Rows from block 2 of the denoiser of a small text-conditioned image diffusion model, named by matrix and row number. Rows with one number belong to one channel. Each number is 128 + 24 x the weight over its row's rms, rounded and kept within 0 to 255. All counts start at 0. Numbers have three digits each.
After each channel's rows are labels from the 100 images, of 14976 (inputs lightly noised), where the channel reaches its highest value: "responds to" is what is common among them; "patch colour" is the nearest of a few named colours to the mean colour under the peak. Only what is clearly more common there than usual is listed. The data: photos with spoken descriptions (Open Images, Localized Narratives). In brackets: how many of the 100.
# convs0: first 3x3 conv (model.enc.1.0.convs.0.weight, 192x192x3x3, each kernel summed), inputs 96-191
# convs1: second 3x3 conv (model.enc.1.0.convs.1.weight, 192x192x3x3, transposed, each kernel summed), outputs 96-191

convs0.90:107118104121067105121124110128135102085151093138029135092143134118101079135148106121129120125106125066132124146110157119121111175161163118132142107111159146139144161116156130136159145074144144140134157126172107192135159109130117122104090097142128071135162110110170104112147150138129108141
convs1.90:123145161150119117156132084112087085148137109077140073121139125126178131146121157069153140183091105144126154182132116133172101113131156125135126125095170131161122140110117104104111134077087151154087114136132090140126115145137128100118122101157116167120128105159142111144094153119139143134
responds to: text has "people" (44)
patch colour: red (46)

convs0.168:107119140107117108142156116096158119143120127102101110129118140143098117125146110140128150162096202176148116133124148137120120101129176104100136121129082121095131122103134135145147151139125141119091135149082124152148126131122132134121131129133071127110117239104127112139097143169146140122
convs1.168:138162118110097126124187126160151160123223099143127149166148140126135152167168125119137097105144129202164143100103131116112132158141116125129127108146123102145112163138146119140128135132154104176144147118102154119137105136118127123107134130143128129125127164108110136113129129098103143075
responds to: text has "sky" (52)
patch colour: cyan (60)

convs0.96:124122147117122109108120086064104101114143121114132080107163120110123117131135120140073133151097146102106095137133095145088126114147127079138118134111113171089142143072078118123103124080100113117151155131098142088139135150150120166118146140132108070114119208156172128128120121118147147127
convs1.96:134123130121098139123164143159128157112163116119121176121134123162116164150119147130120153149161137156135158150122099096121130109138153126136153113137101142124130127158122136126162129133132097140130116132120131146113091164126137119148119145128095095142121133111147167138170126117119113141
responds to: text has "dark" (26)
patch colour: black (96)

convs0.124:145134114133160166134154130097120087135096140149127110138150127140124108153110112106143122092146086128113098098100126098135158163100183096136144151157117143085131143125121143103158145100106097133099155147106140129113113164138124121137134134141100111146129068115209145134091103152148152129
convs1.124:155129107127150117127155141136122124127122126119100151155134161144155164170112130079136144145084164122121116093092092144131179154146103187149117068142101115109112150124166154120130125140125067131153117101150131110111151152093169135134124099130142131127117146121087135146142126136095111090
responds to: text has "trees" (68); text has "sky" (59)
patch colour: brown (60)

convs0.12:123107115154122106162121101113187158104113137141124166170139126050128139148110091138119125161104176122090123106109117132101158112112127141102126130122130122135106094112162115188124125137109139122131100121088119133121145110111118128125144122113115130095137088130080144089126120147160097119
convs1.12:133108139115060118121121103142140132136160117117128107161133161182150119109141121072130105114135156166152161176124151137139129133157114148075123139122127129121150136123122133148121123140140143118098119139117181108129131103115106144098090140112145134118139163086118109086130120128150136144
responds to: text has "sky" (67); text has "trees" (56); text has "buildings" (30)
patch colour: white (73)

convs0.126:112110116105115131168166108087184125115153076120103153126152082076133110116127085154151155151137151136133144110116133129137099116145088156114130117124129155159088130152180135159090130130107181093164165105152137200150128144131104159120120110138156129151170153116127097088097131104130149128
convs1.126:158134141199122105137078125066151137172136143138134129116128146153102136143112147142132120168135107088171117141138133139146106149137114101137127133131123140102154160122124122149115121125128090125201102087108129105128138139110169114137091196116088113115072135122148169130112130110141103128
responds to: text has "sky" (71)
patch colour: cyan (31); white (31)

convs0.188:132090117088138080127078165166118135138119096167132182150105095105124103137107144105130131103131173133134141138126137153152142127129148106119131079153088117104124132037120070122136140106111094110156121158069147141119088166131146136127168150150115123127100109128105161108095155138161105115
convs1.188:120113202131144120119149105124140132115163137089170042141114113128130128137142113138130146151129138112128118184131155120094130119089127120125151160144157160126164113048128123108114128100133137119130111134162119118126120137123158132137115152112129110130151139135143153125142099132121111126
responds to: text has "sky" (61)
patch colour: white (76)

convs0.36:157098112166102105125115063149101106164105172148109185105117144143102095081105136119102085133132180167145137115132091121113125148121142133092125133139100144119136127140124100135153146101100135111161153135096157135112126121111151166094138167104089144117096100099103110133131142149141139124
convs1.36:080160103078101087125127181137115150146160152146145162161134142122114157157167073151139154132179151133144124108126171112117136133112152127150112118134142119127175135156137156115116148127119125146141108154134146139130113135112109135119140117122118113172160181121110139150171097123139123099
responds to: text has "text" (33)
patch colour: white (85)

convs0.42:096109155133167136195110050137119106126127131148130169146124164095109104145126104137131143124121166168116110149123119125100140139106156114118164141120094159138138125137192107186135119110093124148183132117118170125119098140154158163140095163134087163150129127119117132119118145129154111128
convs1.42:154131116096107121108152132109151125143131124092119152144130128139126162139166115069133131107148165125140123073118114133132083113162121117148072146149129099137130157151136117109149167125176127136117080131161123134142155103095128134132119092138170146146113116138123110101087110115115111077
responds to: text has "sky" (73); text has "trees" (61)
patch colour: white (97)